Rows from block 2 of a small image classifier, named by matrix and row number. Rows with one number belong to one neuron. Each number is 128 + 32 x the weight over its row's rms, rounded and kept within 0 to 255. All counts start at 0. Numbers have three digits each.
After each neuron's rows are labels from the 100 images, of 14848, where the neuron reaches its highest value: "strongest on" is what is common among them. Only what is clearly more common there than usual is listed. The data: capsule endoscopy frames (Kvasir-Capsule).
# fc1: MLP up (model.blocks.2.mlp.fc1.weight, 1024x256), inputs 0-85
# fc2: MLP down (model.blocks.2.mlp.fc2.weight, 256x1024, transposed), outputs 0-85

fc1.248:113109149121145143150121159051107130147131107100160083084136129133132164125156132132120059100110082064131146145082138054153187124103117139115116130104199163115123106122163153086084114144094142130077162058152180130113139146144130162126099119140094124058093124
fc2.248:150166117097117144039122127112151142091101220122096126143117173134143101096048102144126092132188146084114092125164158111111126188109089098185124086147120117149116091103142101127138134103131166187164094202154096127126110125178066168102124156112141134141159087
strongest on: finding: pylorus; finding: ulcer

fc1.493:068114128105115193033095200131110133178193138117098170141180123177174132086181104138111155112114127110123090165179130103116098122096146171070126159132124155080132128107216093143087119098134149099128181109148110155090064153113148158146125196143142164068155115
fc2.493:237117171119128126164127137102126145134128130121128129096155128148153122171056152131126111143084150129161161137100124123116145136151110118175148076213106166105161104105130206128126128143136118160088107114099092095117139128176077149078156197093117017149111123
strongest on: finding: foreign body

fc1.481:139123175095107113155135149068077162180112109090135193074139138135114122046154141146141054132172157101113130154109214152105196183133119151168145184190139153127161075149175169049118133078055110147144094136136095081083142149133123134086131142115109141085137140
fc2.481:194152124122122090105116125124114131121160080158173066154130125154132129196074129075142165121115186123102145174136154097142118126145093149151122116157111154158124158110088170137145083134174137100136180128113162142208121130157128130116135131145096091119105124
strongest on: finding: pylorus

fc1.289:153140138141055133129133071103071137106105080148198140102170165118102155164101111171143082080093147113101174086161172141113218124133124107106184186068145124176076056064124169089149119144133087114125107118187153089142145145154103149195129110136069077124134184
fc2.289:055058188115137111134123092146109106133129184140151128183063134123128125207108148180114140082136162187153137136124088112086115099133138130129116084153129092074120160113172082122089117149074134126156119148078117149110130119100080160096164105103083155133080092
strongest on: finding: foreign body

fc1.563:165176130162126133175125148086104119128092066097127105103086175139111086118142126119153036131167160038107132073149173079143160203130145178141137194180175163155103070086125127102108116127161168142125098116150154103111135145201114081048106159158111119111155188
fc2.563:127096095147156115134122094156135136112064175148139174126119123115121151054114144137095204145151122162100134170150096231152078111130117138072126096125058137138120159127078095167146128126141145073137120097129091136107185098109079176220130092121128150178121115
strongest on: finding: pylorus

fc1.382:151143073149155104142169104128159136178063153113146123140101112191175147115145128145120129114120142148150187162207093073125127147083133103159103093165156128107096104125175146113095084167166109128099080134103118149108152173124118126153170177111114075125121089
fc2.382:083136137150177125070097185127123143110118137090102078170135149123128144124097128150109127127158103146137112094084108175143128092140118150145129166077141050105123152146151115136132137117138115082164162168123154126146099084086192128159128072132072180119139079
strongest on: finding: ileocecal valve

fc1.764:118111097123070122072100085146126160123169080143151155137126115157147177121073049144131131124139113134119121185156125121075118138056106142160126059111153069155036133140172130185088115117091148095136120106092127131062101074181094148135126199047088133073139112
fc2.764:142143120076145130131144182049127080127136127118114148095157165127171152145203148161146132095081104145038143087072168099156140077139121128136122160175150184117118108114190183131152132145180119187090147163070125113102152213071190117152120094169092104126096117
strongest on: finding: ileocecal valve; finding: blood fresh

fc1.58:193132149096012141142123135113061165120174078132157150104142141116149127132103077158194066123138111103123156139145197084117207143119084107164180181142161161160125082090142129115147138147089108169129142143150145089137159183132100089112151125136101127070179138
fc2.58:031129133103127146125135087134139092126110210104144128162039092102123120178157167121107157126187134154145120128130097111133131117127154127081120074109070148102100146147153126134124120177127101093170120128079118184108119090097107177101130066090109177168079098
strongest on: finding: foreign body

fc1.498:187120131113102155100112165109038149138144107111158174141185101122166100102103109138192115133148119075134167190145148177138179088129100188133177137110104119118126136139111138098175155034084063111150130149157131116130122119139123143140144127152160124088113165
fc2.498:145083160171128168106151171113133159108109124139102067178145203140138187166109139163100143101157112140122165087148094142102122068171130085098132167120181081129129127118141107125091080156218150135134178111127174127146166094157116147110140123069043112103110096
strongest on: finding: ileocecal valve

fc1.337:161119092126128172145112123041150131182088106125113159086158122172163199045120105138136113100134142148155194115146112141146137137115128064162111121186143111162088103150168135093099100157100175154092110150153176124085109133151123158135098159162115109082136069
fc2.337:085134134109088114149112174108124143117107158147132085132140146152161087091106103182119125140102135093073087061133098087143130156087092136143159178179155124128069118130175207083093133053140126144148146126101027152102167141147141141122123157103101136090170133
strongest on: finding: blood fresh; finding: pylorus

fc1.470:076140119100115101051151129092131142133071111121141128126157134152115117090133112140171082112145095072133132144107162171114088099097075149120120057125170080129082136195161104125095140084101145167142113131166115078089134152135076122211095174162126091132193058
fc2.470:165099099100126168120139084127166163103116101155105086105145154110144156167113093143108143132185140166158184134126102074155116141134164071125148155118134215128139155087154126105142113173209182110155153106099136111147094109137161149093114137128163100134073148
strongest on: finding: lymphangiectasia

fc1.273:127109112130109157147151202090042137158119095113141149109128186131163074091135101101178095172112133086135153155171170190131156147115111186122141148166119081156158114169104143122171143065086008129114132156173107098126115143164149108137168153138133100088121140
fc2.273:171127176149151137123122184142082145142184098125132067091185110092075130177194173144123066104125141125095080080172168157102136099127149134110116178087152119142146111083085141153179124111162115110112132089199131140123113080115179134144137128123118175108092171
strongest on: finding: ileocecal valve

fc1.287:111133151152133047155123090149122117118156122151109137101128165125020129143150130088091139114140135140104154176030138180129161146119118106140139103141136166122147100152128146092134185143102115171136029133090152108130142126108126112117100137081132090132093166
fc2.287:184110095137117178124131149114113097116121130113117118148186115158210170068119122213110093161143123131142086081202090107136103119111139112110098131101207091140117139121149103157076039097170140099147173109107096136096170100142102121144137150121083116092145124
strongest on: finding: ileocecal valve

fc1.66:097101094163107102153140114094096145144103105099145140122159162154127179064148128142121151132137142130128125128194130115138178157155089133137168149147128140157084088070165162113131081090102148106153100119083151089147141123140098192098118160090084115130163111
fc2.66:129134127100153098059117179153126077137139156167134103154191140126161080113160148185174090169109112127163101103144075195109148147118081089133163127133162051126094087143159141131107134071120118129178142210083099110138109126125144122175125168129105099104132106
strongest on: finding: ileocecal valve

fc1.209:095163116118108097109135059097089164103149125177154157156200124201118152087143089180131164099113096023070151087135116091114139124118148169125192149106131116142119124181142164148066128107118096134129179087155166107120124150169126141191100204109155122114239094
fc2.209:148098093110126145111120158118121151138177108143143123107061174140153115125100141093123072134090132182161159167123146155151085159120098136095128087132166126119111116116150116117155109091122121146135116208077111161120114157165113094176148071103113102100035090
strongest on: finding: reduced mucosal view

fc1.599:089121104095100124098086149105095147138086113140113109110170123155139134105152079170187078119155132092098125168177162163096111110098091138144149090155152120129078113131172085090076155052108141144156138124147135139134148168134097077166106148111109143062179094
fc2.599:189115185116098162118169135096143134155182135102100112127153132100180137179081114159101129097129110174133179100095127078150167114111120118105148172185154183107127119111123174124118145156136113143129090115136135103131139169146111138082161171113147097091057136
strongest on: finding: lymphangiectasia

fc1.414:190117129132140111081105158168099158129149110157118162145173164132120100154124118113143120144124130111099138122123110180112153078151081174196109123158117126136166127130068141116125121038120100054181142133027121107137057129123125162113148113140109101124102157
fc2.414:108092149179132175124139217154134120118154091102107087163116145129116156140106130161132141174165125104151155090159095130154149133118139114065154216072172094114153122134130133118097118197180139136120157149183165118118126120144099146111152086068092139107131138
strongest on: finding: ileocecal valve

fc1.555:088136100117121171110194082094087119155133118105124076161150098145132106116107065144115146139172136066143133114105108196184108127118120119119143139086144190152145112208147128095113123111078140110130152150156117166153130155115100146173054120118157125107149131
fc2.555:255140102134155107183064140082152140134122135116170153057176169152142164081154150179125079102110129143126113081176118126116138148164147095150131121123203087121141123108142152121101039127132129151113170100106110129091170104158156134130107153135063079095125133
strongest on: finding: pylorus

fc1.676:128079100072114125139135109144142118130150110139167148094177090162162153173109056129115138117088124130065154134148142135142115100040089162081115181109167198177105149137216149127105128119153115108104187107147107161146177206163128181138124133133068080022128127
fc2.676:187167160126107113187121175140098116136151158070135164102136127091087119086117117119148082145085107071197110140179164120133158149096154139139111110142099070093128088092113142136196126130090183145104100183104106115088101081098110051100173099106169165181218100
strongest on: finding: pylorus; finding: blood fresh

fc1.589:150151111126090114169148122112076164101114109194146167147185148145075112093139104179139104155129139109118109097175155160100169111110103147182136135150154105183084099159129195127127119071066129120133115173099145135125128157134107153113158144104096078103183109
fc2.589:103231131094141144094151114135130127126148157103128125162120072110086069100120137092111119168096139064174111096127098180113153128154112184117136096111054140140106114124166117132125152118080091113122160171163136134100077130109096119184143071068170131197186102
strongest on: finding: reduced mucosal view; finding: ileocecal valve

fc1.38:145072114168118112088135088152112151174159092190148092169201097125143118141107077153149097096100175120114109143151122162085124102114124161192123114118154107175097130112102098102089131074102101107145110121150152156119093133115126118180146133085029073114111196
fc2.38:106165125165150165094099136123127079093066141056113054152107103115020167146139092163097104092172128101143120068097106108149130128097125150114160148087155142132086124170129097129129109143165121098124136102106176140118113174112162084106159109103123129136100138
strongest on: finding: pylorus

fc1.677:085129132114146119163143082072155104146078152148143123162140178109144160110149110173155105077148159111125157075166151103101217128137126108119111163138176096111143064106127129070110148141143124115171120132157127116136102169116143144150110126150079143115167143
fc2.677:160074146154169071073129110152139129120160147137122107109137079145122143144131138119123160134093142166047148214078134145065053089128128132117132068120106162141124213127132146136137066125062102090081098178129099132147111113107107125190123157126134103118094124
strongest on: finding: pylorus

fc1.587:117125060088106159088163115058092170186140122137146134136181110144122141156104082136151124096130106111110160147088148108136144144125062117229143094158146133143105082165154124089063072104098138145133109132092151098058110180135092156157119168109101081039133076
fc2.587:078113171153155159124109155098133103125151132152146089175083095151113118080195164149113126153068097126134064189133160130132088137135120099088143087106177120111153146120153123113155053170195127138166120104075163153132125147132142143134114206077151111140053126
strongest on: finding: foreign body

fc1.150:101119110139130125149139099109136124145109081222137117124137223173096179136160086143127139134136104123117207137152134133096122150070110171129183129145136094116083143116144139116147150098153057156153102139109143108116096122160098123145125144089124026128146096
fc2.150:201156105153122128186152185115120086096172113134112103097114184154122122112139142122154084150131115070058100075132159202113177107138119151146119191128220107136134099123124141127090062093101121145170151133149145129142173157175106158165109138119041116091166131
strongest on: finding: ileocecal valve

fc1.346:153126159131109138109156205105096161163132083162123087174153185112168097148118090147116062171099101116114130110164189155101166178090072152159094146168177103128138110088107144098138122104103063121125153164107114127131077185133077095137166130101074109077130107
fc2.346:083151087127130096093108132124140109120065206095127154105070141120089183087124137130148167152171146130124124125133143081107116109124162109111091095100084126120125175128153124123121130171173112170118103123162103127120167138136153147184121055134151157173131122
strongest on: finding: pylorus

fc1.659:139127114092129182162135121029148110114107134120136127123149106136118113068094095152162129112151148086188191092166125138153129109124143093117180076088110109145151109172084165098160088112121131156105115086208125081140145134181122151170035164147124065122131117
fc2.659:113079099143119142081119149096168144143133100134108095088074149108101134207178124142146094159113144151033119144093144190096108165140112098109119188156162153118165108099198064110106154137160114158156150127120128117132101146109181081074131132080037124137087111
strongest on: finding: ulcer

fc1.180:141143100122052171120085121116075176136122107140127163105149194176092177149119138185135053141111131103125084164107166134101124187104085168110130147182146147128121103108183103121104116112131128168086139101090135122114108157157126162089110189140135114109151131
fc2.180:115160156155148095122158108139122152121073152081098113150118108131154138116098146071126149125120100140127082122193133128085163148197139124212144189126113105156116104146133189085104112078103163110168073150119079145150169093124183150133128128080109156136168148
strongest on: finding: ileocecal valve

fc1.517:180125152173112104107119118150070165118086070105144116098129138161135155142143108161142050093132173073103096102133172112106169216113119184144141198184179159138126083116131114097096149063135114135087137100143088132109095166138154106100144169146071112092119170
fc2.517:095101094148152142137103169124136097122103155097098148105105105144169130144122119110098156129146121184136180104128097160152108086107170122107132218139140155138136160150150136113149126147152146150112193105201050140130235105130147159173127090086082122121099146
strongest on: finding: ulcer

fc1.354:087098186103134150164143147100058138141138114141113111072152183113061130093138105143114131172079132114115105132035153115189163143141134165093126127084127171118159122161144181120151169158051075144068084163121137094101105143120132172126116143149170123138144178
fc2.354:171174076097105121105107174152110135138116093044132137139161129119155174141180108150116127141127118131121184086158103112095152111108111101134108153138147070120144125133115139155116051144171123147181176138137134092125171080122121141131130096114104138097179097
strongest on: finding: ileocecal valve

fc1.685:165094153146131135152114162029138117143158101110115084105161124156118107142143095196137090121100153091131130084128129112156145123099125109119100094090222140139098121126122154119093143119167121132079151098124137135113108193159074167118127176158124072074136162
fc2.685:096139150138117114060139170100125101151080209088135079110120162128108094023100118127099092161158134112132089134204151141134096186107148139158119109149101141124168128156171140125135159106125154116136167159085064127078173084135144160099144146079141180175157139
strongest on: finding: blood fresh

fc1.753:116156134177125144136136078108118118135167135168114099122146196153089130172155153126107111119113145135126106107177129129107170157144128143123124160152138142172104125107111114108110098102158109119124126131109134104091029123097132113090141139073105115148119177
fc2.753:149148142089157121105162208100134147146119149106115145139139128099135105039111134132134050163081057189167120117128186119154132168071121060164176108218170127099141108132126138123141129103072144193142153209138086137109158170111197143138142162135120093120129141
strongest on: finding: angiectasia

fc1.213:137125141135145141090161130066106136149172141114136160119160140179107159147112152172123115152172141116113150107079102130090127118113140171147110135129129083102118129143185099100022095109052108113116144092106098127044077114118113140168106138122118148124120139
fc2.213:162124108097110164139112159167125138098118128130099132143116113079134108110155138137156120147108110117177149124125145139165167144118093111114145105099091120143180117104092099163210147172112120134206098183145180128233170098091128134119183085132149147133176084
strongest on: finding: pylorus

fc1.757:117145101146111126175203073106175118122161101177108086109111145108100152118098113103101157095151096123154228095139104124141120132115136087156157092119121160167055143146106107135150144147140169122166146096105140122104100137128117093122111123076133109126126102
fc2.757:158150185129149122087113223128097151130125123076120129164125142128133090126144135165128074148133081141118075120138188108112160160089080123139116134129166096123159118140122121117132145073119135152154118165145122100133152101098145129127154118097084128108134159
strongest on: finding: ileocecal valve

fc1.260:166106119075121112094117102034127156148125124142106146072161154149158126125137097167094081073121171124123130148096127182133125147063092124177112092193136065141116126138201125102110175041062138141152092125113114125101130132142125119116109199107109110084113048
fc2.260:150161140132137188147102199124141107145156094155134076148148141134138098098135131132118149216147090086128136078194122085164129146139111101095141184136153178117176160137117078082122151199198114127139167104133107106104105117147108092101160126121166056115119147
strongest on: finding: pylorus

fc1.286:069114113109101084147172102124102155135123094183148156127147094162169109064108090164149130098107151093102173106158145151080163176111104104148157135166129116134122106087184227044125111125090116070132165165121074149118158127128138186162158128081097130094154084
fc2.286:123193127117142169162134202091105127109150137120130089163053108127075099130093085103132145175156124116165159077118107215213116150152133134139130104130095178110105138145120182157169124197129123128125145147180145114096119046143122111137114076075126077182097094
strongest on: finding: reduced mucosal view

fc1.544:098110105124112135111072146142073160159165098171151153084113114133148150095168090150156084098097167075093136128113170090102120114123169157115132107103151135123120102154178120105115146078131129125131162100134160146113089119128174111140098127169114133106148163
fc2.544:158120129107104165151148092106122153144116059121136091114178143137145140194112134155174083092100103076144115118126175116109206102122110137158172144153179154179134076119125159122108082121169092109129116144106149124149106157123144139092153155115098103099167144
strongest on: finding: foreign body

fc1.636:113091140120081118167121144088138157173112088091128171125204176174125147106089100171203071148079118140107136147130222104155121157098083137094103139160184113124110124114198158119153100156140109166059117144102100115125098178161124147139110199148108100098151110
fc2.636:104150176139126096104165149117132131144040159074116135125177162130176127124095110081098196130171129132182109108159118122129148108155091125139146146154047131146153124159101101102128134104115142103205117161078115104186179086116127122111141114141173170173162114
strongest on: finding: ulcer

fc1.252:149160131113104178123104163097141169175143109198099155107142198140115108128082129159106041119100158074074180138141165122098171138113095145159131105194160167140118103116121149079110121107137076137157183159080143140059073140162138119082152152099122059063085112
fc2.252:060153153099101098109109129122117115147120172131112102159083056130149069126159169043137173180153144177196094146125148195140090147187111130099128086116042155122142134149119120142166135151139129133211188155101086180166109108117148147160159107125133133169080147
strongest on: finding: reduced mucosal view

fc1.569:144114090128098168111155158083081149184178063131137116112122141137150124106151084097126111094083124061062179174158161134128151111120118203129139156156121144125141117136119125113138126048130014073145160125091142102097070167133112131131149129142110116096147097
fc2.569:172115177167118166111131116158087103127125095141133183155126119157134104187064122078166073187109125107142114177135181162166119155151122121165130142125169149122144125107156184138156077143136085095121129170100088136147094131177120137127144174129061121119137164
strongest on: finding: reduced mucosal view; finding: ileocecal valve

fc1.501:120106169131111133129105119142143144106150059147146133151136161201077195156109060153133087107070148127071167128118145100117113131087175189147106131154219076160152135105179165109142131127128171117090088128134137122116076133186104124118138186095118083089141108
fc2.501:138118131059110194116114153026148123119102094160175157096160132123164077094109121151146147155067172115100178133114164135122126086115095111148131081153101187144120104128154157154180144137121109148089204146118127134097110202137115127162125094145127074120146133
strongest on: finding: ileocecal valve

fc1.285:113121092097148153102116100050116100175157135163140150129145125146153125155102087165116119131146103131067161162101122139086140121029116120135064128104166130157110142154177108101071137088107071106175106122136157149087113153116118185140109144157010096063094043
fc2.285:141189082113133166201130141147099145116131157124138199111117104106107104113148143146085096134130118116183064133188139147161122138129140119112156086118099117139158107094091081144249136149140160106202090190153121126163146065104197106115141132104200122172162139
strongest on: finding: pylorus

fc1.247:113094123117133136112110099088143162146144126144128151112194168206154163135136081161109052083099152137045118107184145125142138141034137116083145134176169126124116103112255165102110130112106117142098133137162119137128073164140142185143086197155083078070125131
fc2.247:141112130087146168184130152138113111128144117145127100080143118108105138135063101117130159109143123137210146135103153092161147142124100082163120129138097181119107092110087112140147108137136181117188091183104138114119145098133109126085137117104195151194110084
strongest on: finding: ulcer

fc1.419:118115096081147203155155161083131103165151131175137126062150224131125177111125122096200123155125121146137241130148128161126137080120146166123157168180151132150152120129120187107115146144140092101135167155112145083094115170192137142077124147096107092094112113
fc2.419:167150195123103093132137184162145133125232147071165167105135095112171101056161143156113148142112142213096102082165154086135085109119122136129076139086119098097135163117177169154170122131131114171127090146165093110154161104070140127112151081192209129177128150
strongest on: finding: ileocecal valve

fc1.600:164124084150135146117151140104154118125075126065171099146108077152216097115123133118155125112129133094152164126198126136107146150091116113125130155143142133139107130109177135053085106133179118109132187124158111141148151133163149181136106141169116118125088146
fc2.600:129190171146129089095141138126103131129164140127120140166136124121045119184130137184139112134151124104093095125156143200108148119132093112093168118097142075100122105127127117123116126166126153149152130086151198124133067079091136100137116101094081168133163105
strongest on: finding: ulcer

fc1.165:175125127098094163126101155093122173191185114165129151083182123118150078122127143157162056142129110131106131114163193167140172168117059130179104147163160175109148075133170179082131141135107135145159180171124074128142100186144131109095193152117123110082122150
fc2.165:090116185162124067118142131135126144142109163143126058165049074136102140172114156089083212115145104170157078166161105166102117127158162110124109105074109090112123147098110148104078117155112148102139151081062101159123115083128137188146111135114096151122057154
strongest on: finding: foreign body

fc1.662:127159071176113107160193124083101110125114085156160102135126190142086174118176110091103117097138112123138184120124163111125166161100119162167121172139122101155116104114146105106139098109145075153173101145101154106139097155117130162084143145149099048108120145
fc2.662:154122115115135108142112130137152160081163130122139155115126175116104144151128131188158110114144126112128105065131115104101156075109102092133119172106196088140133119133133120125100088108113134121148188152114137113153172160147101146133128091103070196060130097
strongest on: finding: ileocecal valve