{"dataset": "capsule endoscopy frames (Kvasir-Capsule)", "targets": ["finding"], "hidden_act": "gelu", "mlp_ratio": 4, "layer_scale_init": 0.01, "warmup_steps": 1230}
Rows from block 2 of a small image classifier, named by matrix and row number. Rows with one number belong to one neuron. Each number is 128 + 24 x the weight over its row's rms, rounded and kept within 0 to 255. All counts start at 0. Numbers have three digits each.
After each neuron's rows are labels from the 100 images, of 14848, where the neuron reaches its highest value: "strongest on" is what is common among them; "colour at peak" is the nearest of a few named colours to the mean colour under the peak. Only what is clearly more common there than usual is listed. The data: capsule endoscopy frames (Kvasir-Capsule).
# fc1: MLP up (model.blocks.2.mlp.fc1.weight, 1024x256), inputs 86-171
# fc2: MLP down (model.blocks.2.mlp.fc2.weight, 256x1024, transposed), outputs 86-171

fc1.400:107122153112139127111144122118105130096124126128153126129108128133129142147148101144157076108164114124090127129144118118130091147138131087129134143118107094171105155154152160132103140100114091193163141128166103150116167171139086112119147129160108166140097137
fc2.400:136126137085147143106151162141075114135117126140134141134125148129142123184107136140125151169117130115154104151103130094127102113115136128123084127111101111121154098107110118094140109164141110092126132172127143114100101117164102110114114089120215109143108114
strongest on: finding: blood fresh
colour at peak: pink

fc1.463:158133113102122151096111106189149127109106146136100135139077118128167119117124132167077065105090135129104164133071125128124134149164129114130165124142140131149104132123169149105135094092139161140125111113155157136137137163148112099109130120086116136061115087
fc2.463:122134120143140122124088141120095163126164103142114149132105090133121130072144126101129111150100123133132127122141118144150140134114098151116112146112182097155127104144113075164143116142106135123122138109127105140175108126081126169163125213165080156139137166
strongest on: finding: pylorus
colour at peak: black

fc1.517:122118127099132121111137134142120138093128124115113080158143129079121132161147123169113137104153085117117114150124121137094123120147120134113170087119137107166111120128156148119093078109159104143145126125155141169138152146107110117115086140089148121143123151
fc2.517:085125156148177115151098139176119149130134165123121140105084124150100093119142092114109088132085097151170142134147130172121129170129158126148159099127119129147125179192136107179217148137144161099134134089117149151142074120105123139102125115136113125117113148
strongest on: finding: ulcer
colour at peak: grey; pink

fc1.461:120120146124128160096137092098180095124117135135130164119115089108127123155090133134145123125146153120094145110122125133102071139179118144112127142164116148129086133150127139142109165103063123145142100107134101148104146160133126129132127124136094157119127104
fc2.461:208168108123115138125157169123131156094141135135110074113165141098144136113161118116152169141168108127120138176144122115110162103139095114122108107116107120113122107100135134126092059112096082122114104149139139136117190140103093129131117116099197133125150120
strongest on: finding: blood fresh
colour at peak: orange

fc1.587:131156122059105137104142150126122150124126169149166107173129100127134190138103162146128082125080147173098154149132130099148127134161135146118109136117102160107161127161182108113111110143158129151170111141147131130111152155133130102136122146115099133112111115
fc2.587:141118116162132132144127074122147149104113115125130140114052142126137102157139125147142106125151125138129094091176124171122155129143169099112164097126096167171124165081132070096112138094113176140106125108117150124134144133159118095086110123140139123105092127
strongest on: finding: foreign body
colour at peak: yellow

fc1.482:125148099128136127103155117109118130148133119136133107124128128114154157131147139184142125131132087155095143106130105101082114099149122109113179108089134131129123101154126147119057108122154102152119153126199123150160132149087139122157107090097106127134110147
fc2.482:119073148163164139134107119108124131086137152128125151120058095145096090100102102089107102132112145110195114140145139153186151196089166121125102117141162137152109180135118075163182133155141133120122131098116119152119105101118143100084139130155120135126161133
strongest on: finding: ileocecal valve
colour at peak: orange

fc1.370:095113159155130140112148134109168122144138119106146116185134131108100134157139142153130147102171095135079122134139129118128090108135095099095134124149088113105186137188128126129113147137089108109147114140186108171153140131101103126130099107146113149138112097
fc2.370:154162139078191111143112140129102120118107193157148150148139088127140120142126090125168140162105145143163133137093124114111080154144095142148068124132154133153127094123137117127139150188148125105131163152131087127081141104161098076130074158128149136123158157
strongest on: finding: pylorus
colour at peak: orange

fc1.165:165115128082117153104136116116121145101149106137148107129134129127159139136090177136106139091147111111121175155133116109109125117111127110127125105110130121111147120119183167131109078096089148128160101135108157140106163168117125117132106095082154132090143107
fc2.165:098159133159136120132132165161142156135088162137108153108128107130105121123145128135154125131112121133121073115107148101128115150127163133135172137120103132086132143166117069099190145155158137095142111150150119121167113110163134154088128173139124143132164129
strongest on: finding: foreign body
colour at peak: grey; pink

fc1.93:111127115101131119109150125125165105104134145126151130146092118086148138127136129159122066128091111110077141136118117128130108153174119117099157124150121142180126136152156100154098125107129130134139141084186143187109166131112099073127097112118096176135129113
fc2.93:129181103145098145158130152125120160101127117134111124086175108113105106140162135063171147141113123126122156145133120134109123093097089150109137136152114103159080110127108080147121105077082122123137151109132142119118143128149138134121119160134182149131119183
strongest on: finding: blood fresh
colour at peak: orange

fc1.756:138123182117150141095123104155135078128153112168127104125140134118178158168120168128109140135119115157111161109130114130112062121143102090119138121132089143135175127140184118133105166111161180109149148152164142140093138146116106141132098089123122131109090116
fc2.756:159157093139139127102078099157160122155141157106096167114130088112126091112122134152138119129091116121127149107114130119082089160119105209130175145138107147126088149190117117131133121111069090129123122126134129128110126130142151185133112172130111151132123139
strongest on: finding: blood fresh
colour at peak: pink

fc1.346:161151103131115166118136148155140133077128123123131168122140132135127096123091123147121123107130154099123123143078125129131171153154140159127115081156118111151098154108159150101131143076133099116158089124131142140100140199149142105124153121102161103111179102
fc2.346:088135094119126141156072170132121170114127143118144170150080110164114135098083111104126117137109121118122118107148116182152147137122140134100108137132164142163157122136130049146184118144098144106154135144127134137139099112113102134134138174141073124114118144
strongest on: finding: pylorus
colour at peak: black

fc1.151:151128085131126138108127108100131078154145119110122138194120084080128130159091150172136133118129141128102109121107088083096115115151120145106118139144124144103116127158143139099107106102142078133142130134147112141109120133129113099157132114146165131089121108
fc2.151:132128126130114138168147166121164147170172108124078135090167105164131098115129133108136175151142126121154089145153131104104146123122134143134105101104115105117132091103112079152152113166105159125096108146153134121134085091086080170137142082126159130126167077
strongest on: finding: blood fresh
colour at peak: orange

fc1.118:146144099106137092106154135112131111151153129184167120178131131083214141157115146157109124136129142150116108144126076105147116102160158111109158133070120105109151097112196155109082137128136081131139151108134132142115118133107107130192131106122084117115099120
fc2.118:103150085094104111093138125124138140119122115126150120120106116147116117160093138099155118146124142106149156152160144164159108100120140142122090146172099155155117117127114176153132106124091190133149129140115100135086148124133131133157181138131137132144121148
strongest on: finding: ileocecal valve
colour at peak: orange

fc1.186:142106095103124083156138073150090133128112163096122132131136123126113114169127117137155117147162110133116133118132135111095152117125115070085123139134091141165107129140130139121120130103101085121161124082149134136096140157125097065142170129098171142111124120
fc2.186:163127079120090120079155186118158100165128131142135121142174120104155134137108111153097141117096139123126102122122135112171152108115126135129133129099154113050149130074119150112109153118200107125145120153116160127099119142160128116120135140115106132115181156
strongest on: finding: pylorus
colour at peak: grey

fc1.483:100145139104136130147187097081135110091131135121130170146109091092136170140135116138131116141150082106144135134145087102118123127156126126093130124140111134140113132143148116118131143121156151141120121107149129150170109131085110093115134125157117137169145146
fc2.483:163113103137145147095091105146147120181139118123144080121128108133126124127144132112116134119144147134116119145126125127161112138145102143120136136097167162121142139139125120076121122118172120157136130162106146144101136151186119087132088146134157091112143163
strongest on: finding: ileocecal valve; finding: blood fresh
colour at peak: orange

fc1.636:135136143112134093072137139108119149094169132120128108143108129121151157144124121163107122122135096069127117130123100146133140113134140102125145128126130150127140160090158164112066105092124097143150134124148133142089169171140142141121130108139105151115129139
fc2.636:125105147129118134147138127121119097191121149133150168124101129136112115134088126150174122179093134152167104148126152116141078127111148133143072157151114143100142107137088138111169155186114093087114126127144102103109093077091146131109165096146144131115131127
strongest on: finding: ulcer
colour at peak: grey

fc1.146:161104128133144157153124115114131138121164124115135120114117122150127121095138173119120128152106125113142155162129129077136160163123151113104089096140064148149110123128149112139084115122116099147150100109149140143130126115113130112154168083114163173098110093
fc2.146:114172109128154133121117132121079099109109159123146157197099111095132135139107100154133103103090146143090113173095106127146111118124115112121167153103163117126123104129149118110117146141124164135111148097139164139110129117127096079081093172131089135141163148
strongest on: finding: ileocecal valve
colour at peak: orange

fc1.671:166105161119148121113119076148126134145171127109133104130125127106156141139114120143114115118131112134100177143091074119074120101149084137096132127132111152125119118095255172150099111088097165150161151141136125172077142153160134151150074131126099133091107152
fc2.671:065132167121148106122103158136108068141110140143129142129111133129122151144130103136151136148110128114170114082143152088131102154064115112117104159114131083138146145143088077090171096177137092093111134119118133127117104104107106127154127098140165153135136131
strongest on: finding: pylorus; finding: ileocecal valve
colour at peak: pink

fc1.599:081155153096132143138140116136132105104177122140143109130110134094121173171131119130134109131158160154107173136130114124118161083157162086133137157105138076174148127149138137162127108118123164158199095080141125134116117154098118099176111092100126141119092114
fc2.599:174126172150126118122092124092105123122157129129126120154117097113120115075137137121104134089135114115109109103117134138105118208139106143148132100122148144093080150085157121114126112095165092130150119170132143119107155172112140142064130153117167129152147132
strongest on: finding: lymphangiectasia
colour at peak: grey

fc1.470:093140155097123129157122138114153115127145135126158126141103159101124156153098110118112099130151138111122168150129127116138150117170164144110134137119120130177164128126155109163121138128102155144166090054167124167141149157102162089141182111120126123127103089
fc2.470:150160153161127111123096101087124127141134132106104128132117151148122134076150118117124161111107168148112127080089119125108100131121077133103137158139139143099095118082151139091099075122168113120147155178138121110086121122139116146084067153143129138100111167
strongest on: finding: lymphangiectasia
colour at peak: grey

fc1.90:103139144138148129158132114111128129129157110117161113164126146086120169155115114155162083117119100144102142151161131146152114125142127137108114114117111128142159137140136130152104131107098085145148144083182103167138151126086121113133141114144132169112133127
fc2.90:141141175118144146105161133113080132151127134128124098103125144122134127124168137112153157142147124139143117131105121096090104166128114104097101133101127158117118135097150102104126105144140109148145137183114114137115106139139157137087102123143166098145093147
strongest on: finding: blood fresh
colour at peak: grey; pink

fc1.563:119127133129152119134148067092117127126169115115121112136143151104141108174099115176135155109163089146094148105137133134142101094167122097102148110118137109136174142137130151111127087114137130145118108149130119200136164135130133116128115132121142127131114139
fc2.563:106137156143149095148137157162124134122104153118108085108068137139126136092122104122152173158108129137175132133074127197112164149109154153128125143134152201131095128142135127140146145171154095109120137075131107124100117084109135172113131116152085120107109139
strongest on: finding: pylorus
colour at peak: pink; grey

fc1.362:112126108140155109087113132112089136105127145095136110167127103124134151159103128154103100097112157091078112151133133133154144121130123116129144121144097154176118141127136137097084128083137082187155132110171122160078143153133115108145129147142141134143112120
fc2.362:111109120120145124153157178134111130141114124137134129111121139133126126172104108152156144176127113141184093191157134122141119138093149111138083078132116118133156154136108118148205176179101123081125114134114119135122099102132132100131155122143157145135168160
strongest on: finding: pylorus
colour at peak: grey